Weights of a small contrastive audio-text model: 4000 steps, 39062 training examples.
Rows from block 21 of the audio encoder of a small contrastive audio-text model, named by matrix and row number. Each number is 200 + 30 x the weight over its row's rms, rounded and kept within 0 to 999. All counts start at 0. After the name is the row's rms in percent of the matrix's.
Before each channel's rows are labels from the 100 clips, of 14976, where the channel reaches its highest value: "lies over" is the class under the peak; "strongest on" is what is common among them. Only what is clearly more common there than usual is listed. The data: synthesized solo parts of chorales (CocoChorales). In brackets: how many of the 100.
# conv1: bottleneck pointwise conv (encoder.blocks.22.conv1.weight, 64x272x1x1), inputs 68-135

lies over: D5 (35); D#5 (33)
strongest on: note D#5 (59); note D5 (53); note C5 (37); note F5 (34)
conv1.2,091,244,209,218,165,169,284,242,232,175,189,181,178,240,167,212,222,196,189,227,156,220,164,229,190,181,166,219,174,150,201,220,223,223,181,161,149,279,179,209,170,264,182,237,185,192,173,170,191,215,182,235,238,237,203,199,199,186,187,159,202,221,220,195,239,265,211,149,226

lies over: A4 (31)
strongest on: note E4 (57); note D4 (43); note A4 (39); viola (37)
conv1.41,109,197,215,188,154,178,227,240,178,289,233,171,172,218,165,158,153,242,188,221,165,232,173,231,188,207,182,147,234,197,232,210,168,192,240,197,235,181,238,210,168,231,184,253,194,232,251,166,229,242,253,182,205,186,183,233,172,195,200,186,213,203,211,160,139,176,184,203,203

lies over: G5 (37)
strongest on: note G5 (61); note F5 (37); note E5 (25)
conv1.37,097,252,158,129,213,199,210,198,177,184,160,211,219,214,193,194,177,207,134,222,200,199,190,190,154,199,225,141,210,212,155,168,209,186,147,230,250,216,216,175,177,196,211,181,232,165,202,177,171,198,193,214,217,151,222,180,207,218,181,174,221,240,201,212,190,214,179,163,214

lies over: G5 (51)
strongest on: note G5 (66); note F5 (34); trumpet (29); note B3 (29)
conv1.29,107,210,178,147,166,194,234,154,200,237,230,195,190,218,167,219,169,212,263,166,206,181,211,221,203,264,181,189,202,177,185,167,232,208,229,236,178,184,186,184,198,171,224,248,194,183,229,192,170,226,195,169,157,177,224,216,165,197,223,212,187,205,219,192,172,167,155,218,154

lies over: G5 (42)
strongest on: note G5 (71); note F5 (54)
conv1.50,100,206,187,191,162,202,197,161,259,226,136,173,218,220,165,195,208,221,179,187,231,192,206,186,195,224,236,218,165,179,179,227,193,180,221,217,301,171,197,233,178,163,185,192,183,200,199,165,169,173,213,195,196,221,242,221,107,212,196,242,196,201,246,205,139,264,209,157,179

lies over: C#4 (61)
strongest on: note C#4 (90); note D4 (31); note D#4 (30); note C4 (29)
conv1.48,109,165,206,215,202,160,205,226,217,239,244,145,216,179,210,207,174,237,152,200,165,202,196,177,223,234,168,193,170,211,261,191,172,204,221,216,211,204,217,219,217,226,172,224,184,217,155,250,228,179,213,246,221,222,197,168,265,239,159,273,171,174,96,195,219,189,210,188,169

lies over: G4 (70)
strongest on: note G4 (84); note A4 (38); note F4 (34); note E4 (30)
conv1.61,096,185,183,203,188,213,218,217,157,186,243,181,223,177,178,192,205,148,165,191,159,169,205,220,205,194,160,194,204,158,179,211,156,223,141,229,192,256,186,148,198,237,178,177,196,186,233,211,180,207,206,190,191,203,221,133,160,206,202,201,238,191,198,220,163,182,219,187,154

lies over: D5 (57)
strongest on: note D5 (75); note C5 (41); note E5 (28)
conv1.19,092,186,176,169,140,194,165,172,187,164,297,200,191,222,217,207,225,211,216,160,235,198,209,170,194,202,231,238,239,206,199,187,198,206,259,238,231,200,198,171,188,216,197,237,153,196,280,195,253,194,223,168,214,245,243,186,212,219,128,236,175,179,190,190,169,223,239,217,174

lies over: B3 (70)
strongest on: note B3 (100); note A3 (46); note C#4 (39); cello (36)
conv1.23,100,232,185,223,248,171,192,231,151,164,156,157,215,212,229,246,244,186,152,189,199,196,184,240,175,232,168,187,194,190,206,209,244,186,155,186,176,252,206,146,147,232,178,150,194,170,181,174,234,187,139,236,204,210,184,185,162,186,193,246,199,207,212,256,206,179,217,147,188

lies over: G5 (56)
strongest on: note G5 (62); clarinet (34); note F5 (32); note E4 (26)
conv1.1,106,195,191,223,156,197,198,179,193,215,250,209,211,260,173,263,175,259,225,188,204,194,166,231,175,220,192,188,213,156,240,202,206,219,243,215,157,158,206,185,193,253,222,211,203,164,217,216,195,203,196,154,236,217,212,204,201,235,200,183,193,210,201,181,164,192,211,226,167

lies over: D#5 (68)
strongest on: note D#5 (77); note C#5 (35); note F5 (32)
conv1.54,112,188,173,245,190,191,257,177,176,182,222,200,210,176,149,205,213,172,176,209,163,211,165,175,175,219,215,171,207,124,253,194,148,240,165,174,202,201,213,259,160,180,249,179,193,211,159,201,194,137,164,174,215,184,200,164,187,198,166,173,224,231,151,234,207,205,208,166,233

lies over: C#4 (35)
strongest on: note C#4 (79); note D#4 (40); note C4 (39); clarinet (38)
conv1.9,103,225,248,122,191,233,208,173,245,192,184,197,190,192,215,178,210,214,166,171,240,186,148,214,186,207,223,158,215,192,205,212,267,171,192,228,173,165,162,237,228,230,236,220,164,136,186,211,154,197,182,221,183,244,258,245,263,170,176,202,240,181,128,197,150,197,196,270,185

lies over: B3 (58)
strongest on: note B3 (77); note A3 (36); cello (29); bassoon (28)
conv1.26,102,223,188,258,170,124,194,220,226,190,218,218,223,188,179,239,178,220,172,141,195,169,206,163,202,149,201,182,200,177,219,146,214,192,216,260,227,256,204,148,219,206,157,203,174,211,177,172,160,189,193,222,248,173,211,206,156,169,164,183,193,185,283,193,246,158,188,172,184

lies over: G5 (68)
strongest on: note G5 (88); note F5 (59); flute (35); trumpet (27)
conv1.63,097,218,202,184,211,237,184,194,240,178,242,185,192,197,182,200,213,190,190,184,237,159,166,149,144,189,169,196,217,167,215,179,197,173,164,244,262,217,201,198,239,177,197,201,192,181,180,169,156,154,204,182,230,143,277,210,198,152,178,219,209,190,234,195,167,203,190,172,192

lies over: G4 (59)
strongest on: note G4 (80); note A4 (41); note A#4 (27); note F4 (26)
conv1.17,095,172,217,176,238,204,209,225,219,224,229,191,176,247,150,159,246,189,244,192,193,209,230,189,183,210,168,191,222,181,163,159,181,118,154,186,198,257,216,209,174,188,179,163,161,199,187,127,183,184,206,265,201,179,225,221,205,214,176,242,143,208,198,206,193,208,168,200,237

lies over: C5 (78)
strongest on: note C5 (84); note A#4 (41); horn (33); note D5 (27)
conv1.53,102,257,228,210,202,143,234,187,193,189,180,201,177,207,211,212,223,223,231,183,211,221,174,230,185,207,170,214,178,194,194,214,172,208,200,193,224,231,240,213,209,179,197,182,275,253,138,184,241,260,168,184,183,253,221,257,181,232,197,215,217,221,195,206,215,163,187,171,181

lies over: B3 (83)
strongest on: note B3 (94); note C#4 (36); clarinet (34); cello (32)
conv1.62,103,261,220,166,208,218,204,199,182,206,162,184,224,217,247,213,245,218,244,206,246,199,189,264,212,193,167,161,215,182,155,170,195,199,148,272,219,198,226,187,168,263,210,214,194,185,193,182,148,232,192,217,203,167,204,195,204,203,257,152,154,186,181,175,183,235,131,188,165

lies over: C#5 (63)
strongest on: note C#5 (99); note D#5 (37); instrument: violin (37); note B4 (36)
conv1.15,096,216,196,201,174,159,237,216,221,184,150,221,181,175,202,182,196,215,155,248,240,222,182,174,183,151,150,159,207,182,176,188,218,243,208,192,264,207,215,242,185,193,236,193,152,187,205,222,192,196,199,222,135,196,221,172,145,230,199,185,258,177,212,155,234,237,166,210,186

lies over: D5 (73)
strongest on: note D5 (92); note C5 (49); note E5 (33)
conv1.35,099,168,254,211,180,222,257,217,195,225,234,163,153,198,197,199,191,210,185,196,217,172,200,219,208,201,202,177,175,238,204,191,155,166,175,172,213,220,304,159,222,178,223,180,189,188,236,194,219,219,164,219,243,273,226,240,231,187,168,228,233,181,143,194,192,198,228,203,228

lies over: B3 (50)
strongest on: note B3 (60); note A3 (34); note C4 (30); bassoon (25)
conv1.36,100,202,238,231,207,185,213,154,205,191,210,183,259,176,241,233,228,175,208,172,186,237,158,176,241,232,261,152,173,214,220,208,246,156,156,200,163,199,193,226,246,204,219,209,177,217,214,202,195,192,185,215,190,343,217,229,224,165,169,193,215,230,228,196,243,223,231,214,213

lies over: A#4 (35); B3 (31)
strongest on: note A#4 (41); note B3 (35)
conv1.5,101,212,224,221,184,189,187,215,157,166,194,190,206,181,222,256,214,156,161,193,188,203,228,247,159,206,187,177,203,167,159,170,213,204,154,203,189,224,204,163,201,220,212,222,156,181,177,270,128,222,244,216,201,245,152,206,221,199,205,182,160,156,230,187,216,186,218,120,228

lies over: A4 (57)
strongest on: note A4 (86); note B4 (43); note G4 (30)
conv1.6,105,203,156,236,198,242,195,179,197,210,224,127,223,233,190,218,162,133,165,200,142,160,231,156,214,231,199,184,228,178,154,201,194,217,190,237,210,228,169,266,161,214,217,253,182,151,209,129,199,191,217,216,180,194,209,156,200,232,214,193,228,224,247,181,226,190,201,158,217

lies over: D#5 (79)
strongest on: note D#5 (87); note F5 (35); note C#5 (35)
conv1.4,099,251,235,282,214,224,186,217,211,148,130,226,206,158,201,212,220,225,190,196,182,219,190,163,212,237,166,210,196,192,174,187,251,130,157,181,234,208,144,173,232,174,177,180,205,197,182,179,185,177,161,248,184,215,241,199,219,198,225,187,225,167,174,195,204,196,214,168,238

lies over: D5 (41)
strongest on: note D5 (89); note C5 (49); note E5 (34)
conv1.24,108,219,193,245,184,137,277,227,206,207,169,228,230,195,156,160,180,217,190,230,220,223,221,211,200,196,158,153,191,154,142,184,201,164,228,187,193,191,220,200,193,208,198,230,179,185,234,163,297,150,156,180,209,177,201,195,268,172,205,172,175,157,230,212,132,200,191,182,184

lies over: C#4 (67)
strongest on: note C#4 (100); note D4 (41); note B3 (33); tuba (31)
conv1.31,097,236,189,203,211,189,153,168,202,193,162,223,268,172,174,181,160,215,229,200,236,202,176,254,207,189,210,191,151,160,194,194,242,205,185,174,190,200,195,212,235,164,210,151,169,204,153,197,184,179,168,211,186,208,168,187,156,201,226,209,220,213,196,201,206,223,193,224,194

lies over: G#3 (58)
strongest on: note G#3 (63); note A#3 (33); tuba (31)
conv1.39,099,175,174,220,196,204,192,232,228,188,207,152,206,144,158,232,200,178,174,224,217,220,234,227,133,181,149,243,243,173,207,153,129,219,206,181,237,180,214,213,214,165,225,188,248,196,218,220,206,262,225,204,210,192,256,161,207,163,167,193,194,208,157,212,200,172,189,194,207

lies over: A4 (46)
strongest on: note A4 (77); note B4 (49); horn (26); note G4 (25)
conv1.57,098,189,178,179,221,203,216,259,193,213,203,186,194,233,172,185,178,208,209,208,152,171,222,178,257,162,227,196,181,179,256,248,224,188,205,185,221,223,252,245,185,199,149,189,193,192,198,222,205,173,196,199,183,196,176,148,177,142,225,173,168,237,203,198,213,164,173,208,222

lies over: A4 (41); D4 (39)
strongest on: note A4 (58); note D4 (47); note B4 (32); note E4 (30)
conv1.11,099,226,285,191,174,201,232,195,200,198,171,204,206,217,164,185,161,229,170,195,213,226,179,195,238,198,160,226,205,190,143,200,206,196,212,154,259,199,219,238,205,147,212,199,178,147,187,198,222,119,185,200,211,233,195,203,193,186,211,191,246,218,253,142,221,191,238,137,234

lies over: A#4 (64)
strongest on: note A#4 (73); note C5 (36); note G#4 (34); oboe (28)
conv1.58,108,207,205,201,200,156,189,204,234,228,189,244,222,223,196,221,236,201,163,221,219,159,257,223,180,177,180,186,191,231,166,169,217,211,170,233,199,208,230,208,206,207,210,276,239,232,181,188,234,194,272,170,198,282,147,234,160,200,220,232,161,154,151,199,157,185,159,205,196

lies over: D#5 (45); D5 (26)
strongest on: note D#5 (64); note F5 (36); note D5 (32); note C5 (32)
conv1.18,098,177,152,187,217,238,187,221,204,203,273,199,263,201,237,231,209,245,190,211,211,153,154,190,174,163,184,247,189,237,208,198,146,188,183,200,167,177,184,180,257,131,226,237,177,250,255,228,215,179,180,206,281,208,201,192,186,199,164,213,211,181,244,257,180,226,195,227,181

lies over: D#5 (44)
strongest on: note D#5 (88); note F5 (49); note C#5 (37); instrument: trumpet (29)
conv1.42,100,206,187,178,189,215,197,125,236,132,230,215,225,145,137,225,211,191,206,231,207,214,205,174,185,212,178,283,240,225,259,188,162,233,160,218,149,129,194,182,218,190,227,297,177,182,180,262,199,177,140,187,231,204,186,172,124,184,179,195,201,167,181,230,216,149,218,193,230