python train.py --model="contrastive audio-text model" --train_examples=39062 --n_mels=64 --vocab_size=56 --encoder_stem="single" --text_encoder_layers=8 --text_encoder_norm_position="pre" --text_encoder_bias="all" --shampoo_beta=0.99 --eps=1e-08 --precondition_frequency=32 --max_precond_dim=1024 --adamw_lr_other_params=0.0018 --epochs=13.1
Rows from block 27 of the audio encoder of a small contrastive audio-text model, named by matrix and row number. Rows with one number belong to one channel. Each number is 128 + 32 x the weight over its row's rms, rounded and kept within 0 to 255. All counts start at 0. Numbers have three digits each.
After each channel's rows are labels from the 100 clips, of 14976, where the channel reaches its highest value: "strongest on" is what is common among them. Only what is clearly more common there than usual is listed. The data: synthesized solo parts of chorales (CocoChorales). In brackets: how many of the 100.
# conv1: bottleneck pointwise conv (encoder.blocks.29.conv1.weight, 64x208x1x1), inputs 0-103
# conv2: growth 3x3 conv (encoder.blocks.29.conv2.weight, 16x64x3x3, transposed, each kernel summed), outputs 0-15

conv1.30:146091118145131093101164102073108118114091085140111064104063137207175102124150099142107084129131118108128093141088150157122175077175143117189127179145140133125098177134092091181061110072113168144148086152146069096149120181157144161108156101153106119159159104102077131141193153112130098097173150130146078120157143
conv2.30:115135140116087079088090126116105129089084110063
strongest on: note D#5 (55); note B3 (37); note F5 (26); bassoon (25)

conv1.38:129107137155128121115132146060109118154099116153078102110141148091115092122141084118076157092200127204165089146119147159096162091078178082143157042181080178140158096147113164090145111091127136108132076158135147117123168214159151138103117145117123093077112182070123132102214145098138106129074110175179083147154097
conv2.38:119141154116171156168185076108147124153135186110
strongest on: note F5 (61); note G3 (35); note D#5 (34); note A3 (27)

conv1.0:125173159137088129115106164069107141137071159053095111186115155125167191110158082108125089085120138158136132082094121207153150104114142100077168129081083121153068049145098147147106112150100112127179074118121123140108111247119141152153098167112169140069081147115140143188173091087154051096164146131109157208125090
conv2.0:160143154126123108150132124164183147059104128188
strongest on: note C5 (86); note A#4 (40)

conv1.39:127130054123115111125113123130104136102147126119162111120121063131147124167122105131132098135121113211141134129126138171115130173091086106140132161105135122098108057112141061117123067131095099177045102164164152072119066203161104173117140101130162108104089100112144128168210112138181136202097118102083154132172194
conv2.39:138123069109097149106154109182147106111134191166
strongest on: note C5 (100); note D5 (36); note A#4 (36); note C#5 (28)

conv1.62:163151116111139120101156162091161121126117155099118142106073150103088158145088135163159130165164078102127128111129133174187140116088088149108088086108161098093133091116203114140072120124105043130108086099107096072106130148098086152066120115109147150114095097126093075086113143143158130211191131104175147173129090
conv2.62:178107103217144117148121157135138121133153170106
strongest on: note D#4 (68); note F4 (25)

conv1.42:147090120109062072167150131091112146095113111136104128137157065076113094090119152115123114122161136135196118123115143090124104166085072192135111111097139121092104075110066121093154094175202143109126130128109129081113149168112143165125176140140136111130129117151113112193144130136134107169099156088159197142203083
conv2.42:112134130087146101170147164099170208121119118156
strongest on: note F4 (91); note D#4 (39); clarinet (26)

conv1.13:164077123104131107131131121168172158153081145105159130191128064083108106131122131205171176149122131137109124115087093088108145141183118151108048108104139163147143162143073116140119147070114158093114109144132149087122136136154083111069165141175081171131106123157105151125107163177104157123142141108165178142119080
conv2.13:092163081145127097106087125136150071067115103129
strongest on: note A#4 (98); note C5 (41); violin (40); horn (30)

conv1.15:154114140169107066112089182140110086133142116123092109061103097132120123169131120082109082139124095107092085134149109207139091125137108116106122134148125132094135109090093254113155114079150148113072095187211168139109138149158147142123121119110133103110161172105144158158150187116155181161136115133154127125088111
conv2.15:098141092175091126099164109207160133128107132119
strongest on: note E3 (80); tuba (37); note F#3 (34); note A3 (29)

conv1.2:112092151180123125172167057218140097179098180118165056148140097147091141118078152114177090186125152158179111137122036085084151161120108164134128102150112205050139135111111144081120065125144138157137122090104105118126119220151119163126148158183124129111120103173103137127095161143126104115094136144165113141111168
conv2.2:090119116105106158114129077105111147082169160191
strongest on: note F5 (64); note D#5 (37); flute (28)

conv1.46:139059163081109117122156123119078128157080157112078129131131074103121108120132108136090134140123130129095117097090146173161119075212140087166142160124148127105125112108132125111093060131142157120168127106073124094109146109046159092089127093176102122117109131126123109152222094105183139099117142052101173085132138
conv2.46:153113120102143149100210136167108148112065123123
strongest on: note G3 (100); note A3 (57); bassoon (50); note A#3 (37)

conv1.47:133134089185103114117116157101144118111059176116162168134071074157096166135099173114060109141171134169081102116103096147100139036122112101106138171164152146123127187052186136128173081110143117154077110120157098150152163137177143135161102113094088073091103217134099130121107157114144092185163130130130156174133142
conv2.47:125137118157110144110092068115098156170091062113
strongest on: tuba (54); note E3 (39); note A3 (30); note F#3 (29)

conv1.40:132160132098145106097122149118142068079139079126102139148109100121153135085123117125180183164126131188108175116133059102133172126100149219092114121181188100119101093141116150148070044137128129088123112117112139149138154137202147189113159185156123119123107176174144121159082113134141169114123083127083214170135113
conv2.40:091112129150096107099100149163092063084100092124
strongest on: note F3 (67); bassoon (34); note A#3 (34); note F#3 (33)

conv1.49:179096114094127099144132083087178111094134097153106108166181111147167153120122217082173157097123064144134151112116145110133116089140098109117078120154139100085089109103106115105146085132155085072116057100095121135075086171138140139160118094141120158066158121119089142108112165104101137086069118146074135150140104
conv2.49:082104081147132181136145118091131121174078167146
strongest on: note C#5 (100); note B4 (36); instrument: violin (36); note C5 (32)

conv1.22:123107137135100109158148077093140139167129157119079095143124154169221104178130123176123121095178116113159084100177132112182105127162114201117168110118099153198120115065190101082149110117126078152165104136116178126096169141126106088159120151085116156128100150111083098113139144159070113113103114140157131185058134
conv2.22:131140090130084128065097097150166185101159137132
strongest on: note A#3 (96); note G#3 (44); bassoon (39); note C4 (36)

conv1.18:099123118161077119168113106105135132228139149122134145092121114208131098109066091112146061123161133142106100082161113106125104087147125094170078077136133103123147137058151064125116142134114060125131131142134148143211133116109155107117094096084095089127096110125110059139147156159135136123169156083101164077157124
conv2.18:056087116107130088104170139124142133075096123155
strongest on: flute (71); note D5 (62); note E5 (45); note C5 (32)

conv1.23:128159098098107087066121137163108142079102128176189136140206136173175174125113138097075128122107116140110066117071144131118158089176107115197140163115123107162136196149139087149149101089093105151113108123109128114107126107160153136108157106061118106201138106128109135147081138146144140127113104104101122165136173
conv2.23:169171114155082143078140118102081127123173086140
strongest on: note D4 (100); note C4 (42); note D#4 (41)

conv1.12:146100122140064116123105163143156107118092075115138154135149128158100088144142112153140111078136114123123154139195129107174123116123171113131113112096187159099126121096128187160108131136152114133142067198064178113120110188097089147190125100148050108115102144144238140079170151131154160087045195102133168145145170
conv2.12:114115115108094177134176082123121073126124082175
strongest on: note C5 (100); note A#4 (39); note D5 (36); note C#5 (25)

conv1.52:093107144158122097120138138152111112131113122122100105081164124131148096139142066134109122096116091139083108173098140191140077213103151115087117117201099106139134133126149215094142159164118107142187111125082126079153140198084141180067115109124112061113135138084201094108143071137139172148144137129137149139108138
conv2.52:152105186153127159126148086139106058116143164161
strongest on: note G3 (64); note A3 (38); note C5 (35); bassoon (29)

conv1.55:099166151087101100070097130081117137192092210152090147210100080117136130118115092151106121118117117185165079152066155173156139081127113125083150125161103128124076084121062159094092119094141147134165101123116105169144083150128146052137139119094138105133197140143111126083114111107131075143182092090147101119147117
conv2.55:108113133077146160068150147109187158096168125131
strongest on: note A#4 (50); note A#3 (33)

conv1.26:223104120123141103146132062105128104134127133155114123235156101136134084125121150170095153146131093117163108113114131134121107123102109165146061082079182137149101066082109108138095173153146126102093144129112173156076131099174117106123082151089138167151123137097094127104151109122184129122100155057188085107140101
conv2.26:154134114108140136106130176125159187092120157202
strongest on: note A#4 (99); note G#4 (48); note C5 (42); note G4 (27)

conv1.6:104132096112141078125085125121089100163108154081134148154174120127088086168101144108131111052121136090161255137164120097136151125088160138104118123146143128136072143135172135122105189092162095112125129178138183143139157143074107114100080123086121111100158130065112095112151133155129139140095144150167110094174133
conv2.6:084107149101172141139164053129147138173156142141
strongest on: note F5 (91); note D#5 (50); note G5 (34); flute (32)

conv1.5:064151193095126105159090125110087186178154080117167095102163110091184140101124098139189156086121103116106096144143153109134161163133122193127109132129133102125144079099157231114133100143158116160102122154145097097086144116077125057137174117149127127079116077081095100164149130197112149129101100077106133109115158
conv2.5:093132162087147088092116162158104152134181130074
strongest on: note E5 (100); note D5 (46); violin (40); note F#5 (32)

conv1.3:154144117088144111119133106047185111132157086191097074162158107114166178116169180116135175091124063138080117147146184071152130156100132166093157086133145111158131084129136112121101094075129125098090185067089101175150102112137153143054170170108105164134128179109169129074151102123093168135129173095140098109167116
conv2.3:074097153159125138128118130051107142129116085082
strongest on: note F#4 (94); trombone (60); note G#4 (35)

conv1.29:075161138181206144173082105143208086173133130203157117099098195119154151098186102123076125128158082146139107153150184101104109113150094175100202203112153110086135097095148171109089134092105114108147151110168118131140138076042107136126116165146152124142149149109179155110127144128100086135065178087151115114091118
conv2.29:103162169094127123143064107107132077181133120094
strongest on: note F#4 (72); note G#4 (57); instrument: clarinet (28); note F#5 (26)

conv1.56:132127165092115127138089122125133194066102120127106117159147116149165177117109131143177113155090077163109137105071121102156092103170156128109094089119130149091125160092212163087086148106059139083101128162160106086139180136120088110109132084087112136102122164173140115165131185090106114148098136101105170168107106
conv2.56:131088083206075143128129159153122137120092118148
strongest on: note A4 (86); note B4 (37); note G4 (34); horn (28)

conv1.45:155137125163169158131094116119190098140144117097069133106236148145140107160116166103179121069102167143157160141112105092195161148121177108145134089108086104072176154087081102128133112132171134124149126105128135139089113167128083042189136139098184113110138137138107073176183143089178110100160057133113105154151149
conv2.45:106111134164141115148151129067103103126164172197
strongest on: note C#5 (87); note B4 (34); violin (34); note A#4 (28)

conv1.10:130191138148081099164131121153089077152128174168179098165192175087082190159086155093184142169142124123100155124129127109085141150105055145069114084105148114127105105165145123182103144128150201111063104164105171104106130083092182118138130109074106113094107091185139173109088155120132155128106116151172113128164116
conv2.10:074130122126196122103100123133143151163101063108
strongest on: note D4 (76); note D#4 (38); note E4 (26)

conv1.54:148150118144122179107105112064189179160132090106121117116088121156171124140120152079156156074128138134081058151142092141154109109104133088148139097176112134138106112039159110094149128113172100150113129073134106074122181177213194125119068110152135134118151111126052089165086136101086131110086105127108150119107115
conv2.54:127120071174168126133098105148086184150128165101
strongest on: note C#5 (100); violin (39); note B4 (37); note D#5 (35)

conv1.7:063116140115160135149162162122182109122080215098157143079085127127085161077115129100129150117134100099106105163179214143139092164122124113143122148124145130136107096085144086084184162171138118136163096113129164124151099158101081162137195143152111117123122108162144113144135145126144055069189141104122078141134108
conv2.7:129115129175097208121133177125122139093096091110
strongest on: note C4 (84); note C#4 (37); note A#3 (30); cello (26)

conv1.32:117119171156192140135243150129156097158117087115133123088114174135089142084090140088075100096108086135124130142083116076091104177141088134168074153106128121124155098156101097095140093109140132185158109160127153157122054163216163110151095147134155094150185164100177107101232145127178100096128114172113117132166170
conv2.32:108135184109090135184126131108119084149158065133
strongest on: note C5 (88); note A#4 (39); note D5 (31); horn (30)

conv1.60:125147102075142148119120142128176139084117144184190063074166108107058172119197154174159120124176113055107113152121173078142114122082166147083097117123113121129085134154113167183100120134119154106102071057089123113091118073153068119093149155132152079119107135114109139120142132137129105124122120136155104173113096
conv2.60:126150114116147086145108185128094146100105089057
strongest on: note D4 (100); clarinet (43); note D#4 (31); note C4 (28)

conv1.34:116134130130102089113090199185104115121140150090155150131107128068083073099157094135116118102076195157135121102134144139109211111121131102090153144090101029046138101116109111098101118085121145087099116169125131129133110130120141098114122148080142098118098100163119135116087033132101120146150169109104133114190242
conv2.34:198073139115106112165123124160101159080131107105
strongest on: oboe (60); note B4 (56); note C#5 (33); note C5 (33)

conv1.43:167178122121184056154113157113056119144119157083100121172158132077189136128163133160117111070150154128145142148130110150134169100099101104074198094165119147126072121157082141102110165101108198123137085161141096082149112087131135159110128144129132122130163121132210102078135108123142115115064188104151169124128162
conv2.43:097126175165175134112139110131182184113166094128
strongest on: note A#3 (85); note G#3 (33); bassoon (32); instrument: tuba (28)

conv1.24:128135148102147165096127098110185144103066113160145112148084139134157109127080151089153089122129102137126115146125072146200108068062085136119159132159105072076142135173098154118110115124118092123083099078130138067114159101124180114104125101135165126118174132115091113151139057118162075118151143153094163108145129
conv2.24:163145121164143104149074096156090169089133147178
strongest on: note C#5 (100); note B4 (35); note C5 (34); note A#4 (29)

conv1.57:078086063097063122150145088064086124128105096133115140105157113093125164100108145134112124068111174114045170131109086147169106140103191089097160144143114114085091175134121157126125168110107148138132172183110110115137163151099126127136101127159138111136130145172084119125113134147135198099145137072132143173121123
conv2.57:139104142115107118121152052198108165160136148117
strongest on: note E4 (82); note D4 (45); note F#4 (28); note C#4 (28)

conv1.14:154117169135118127099142196092072114149141166103097128176112143148147124153112150106134158125076193132164151119137137143077160157231151104098125178084101156123116157088110133093135083099101071134183185117112105124072084187094140151138137080201092139135094125132148114099217192134174136134147122104091094119138196
conv2.14:101135105076105113119177118130056072135127102122
strongest on: note C5 (53); note G3 (47); note A3 (28); bassoon (25)

conv1.1:162129107125113130060078142134119139125133092101073161078106111166160084083123162120155143155165176146170125133127096140100075123255101136091086156112128182151164156152166110143063104110106174141062223140106127097142152159126096184095125110168124098119185111173130189110125120180097115095163167107104113150102123
conv2.1:133121069122154103047118094109116170110142157136
strongest on: note A4 (85); note G4 (44); horn (38); note B4 (36)

conv1.44:177122130099154099082104151121138095121121122109087146132118064099120174164113083106157086120097128129147158102107142159151109122118185067153204127181138118062129145118097163142132129114169127182069119156161155178126138093191149147117189107105136128141103112147184106091163166097146152172143174097099134149122124
conv2.44:124103115126079111087064103153065096106121112129
strongest on: note G3 (79); note A3 (45); tuba (39); note C4 (29)

conv1.31:163144094114095118068122077093102073077088116181132169092097126097123151207163144148154066200142117085147069202122142208159136097127116178165131137171144110112097077177126140138111051142160168068131101089092149134128138143149070171096178125108137116108132080151066112091182160111117140184157124119212116156099114
conv2.31:137137092104127163100110168167190121118100123064
strongest on: note A5 (36); trumpet (31); note D#3 (28); note G5 (27)

conv1.16:142115156136107114073051127121117164123101079152221144093174151061088103154096120132146110102132091131095134150160110111129135127153116096151104157089138114092129069076131103145138066141181142103141113175144163116166122148098100103159145099077132135130097148119116164153119118101062135140067099131098100109109185
conv2.16:100131106103099166119142173127107116062137071088
strongest on: note G#3 (68); tuba (66); note B3 (41); note F#3 (35)

conv1.25:086115115133160113108208148161162140148095169106110193093145160105134134139128170116164091108150099101080145132153175203129110095108091127141097144123093120130106110193200126141131188144045142084094138139085083134157065070146233114150166107149127117144121160111176086099172056127142104109121140160135097118102119
conv2.25:146083133125132129105131059083060106162116135142
strongest on: note D#5 (67); note C#5 (32); note C#4 (28)

conv1.36:128080138116086131137120158176076172125137150139176148097162105131161117099148106160163115091153115152104191138088086182198128141106145190138116102119145137130162099107161157210103191123108179150095193193131110150165158130086108124119157158114103074121128103143136142157090090193132114166103143105118159116130148
conv2.36:107123156112169148122077111174083170156172129095
strongest on: note E5 (81); violin (43); note D5 (40)

conv1.53:121139117128115081169073116126094130164149134132131155129063133093121154160159184085100099119143093177146137137140141120137135163137089135156178137155176155133079089181138139142153161130061120110169087118154113153114133097176135156121194136103103120056236080136120123135188108159082113146113157142126130159158112
conv2.53:129088139143185202190117144153147114133134133138
strongest on: note E3 (58); note F#3 (39); tuba (37); cello (35)

conv1.19:126118153097111125165080155135141162161114112159115063120156132129182129124128122087097106142110072102110166128135130153119112105145137072089192095101079096135155111177145212163105176098168163116126080174131153152077116126180112087121142171170121114075116157137132122167160149166169131099146103210098188131164082
conv2.19:092097160123144178130176100122144119193154163154
strongest on: note E4 (67); note D4 (38); note C#4 (32); note E5 (28)

conv1.9:157095126128106163099097110081081124130117174126114087157182132141101121100136146158078140196148105130211115151097141116134106146108133124106148108107113121147085117093099194063170084074188131158119154190131136102085115137107119118096113105180143079169134129091107128128184114123139145105106098153108138132117172
conv2.9:113083148090183161118168129096152123125186124167
strongest on: note D5 (36); note F4 (34); note F5 (29)

conv1.63:121101105112125166076150106205151087067100111105171144165067122106102151137142189094099101134147120144114092115132117136114109134120118163121111126173173068183124118111098153118140123106118100108098180124094142141141096132106073183125108123159131141118128154142123122171085086097082129143122113223100097113136136
conv2.63:130128120116110106169097157087086051115145086146
strongest on: note F#3 (50); note F3 (48); bassoon (38); note G#3 (37)

conv1.59:170100114115146110087098157075146106101118122104113143135108142124123110087179073132135104191175086146214098080077155198180090174104124184110116087168113081139076066196102158107120114128062158128099101132186141123136176150140148169111120119111122114114104129192090163105246058132118064203086098114135114064157107
conv2.59:117122148067183126134110199117165134122131166157
strongest on: note E4 (99); note D4 (44); clarinet (36); note F#4 (26)

conv1.61:094199118095114114171133140138118111140155122161079105155166163129208148142155123171097099099166070128153075138111141105130155098138109122158168200129086122133063175100121176108101157116109174111122070151098107164095116108117125103098155133090127111147097163142168096110113140139077049125151073131092101114119141
conv2.61:091105114086126146084095093125198132098146089112
strongest on: note A#3 (89); bassoon (39); note C4 (35); note G#3 (31)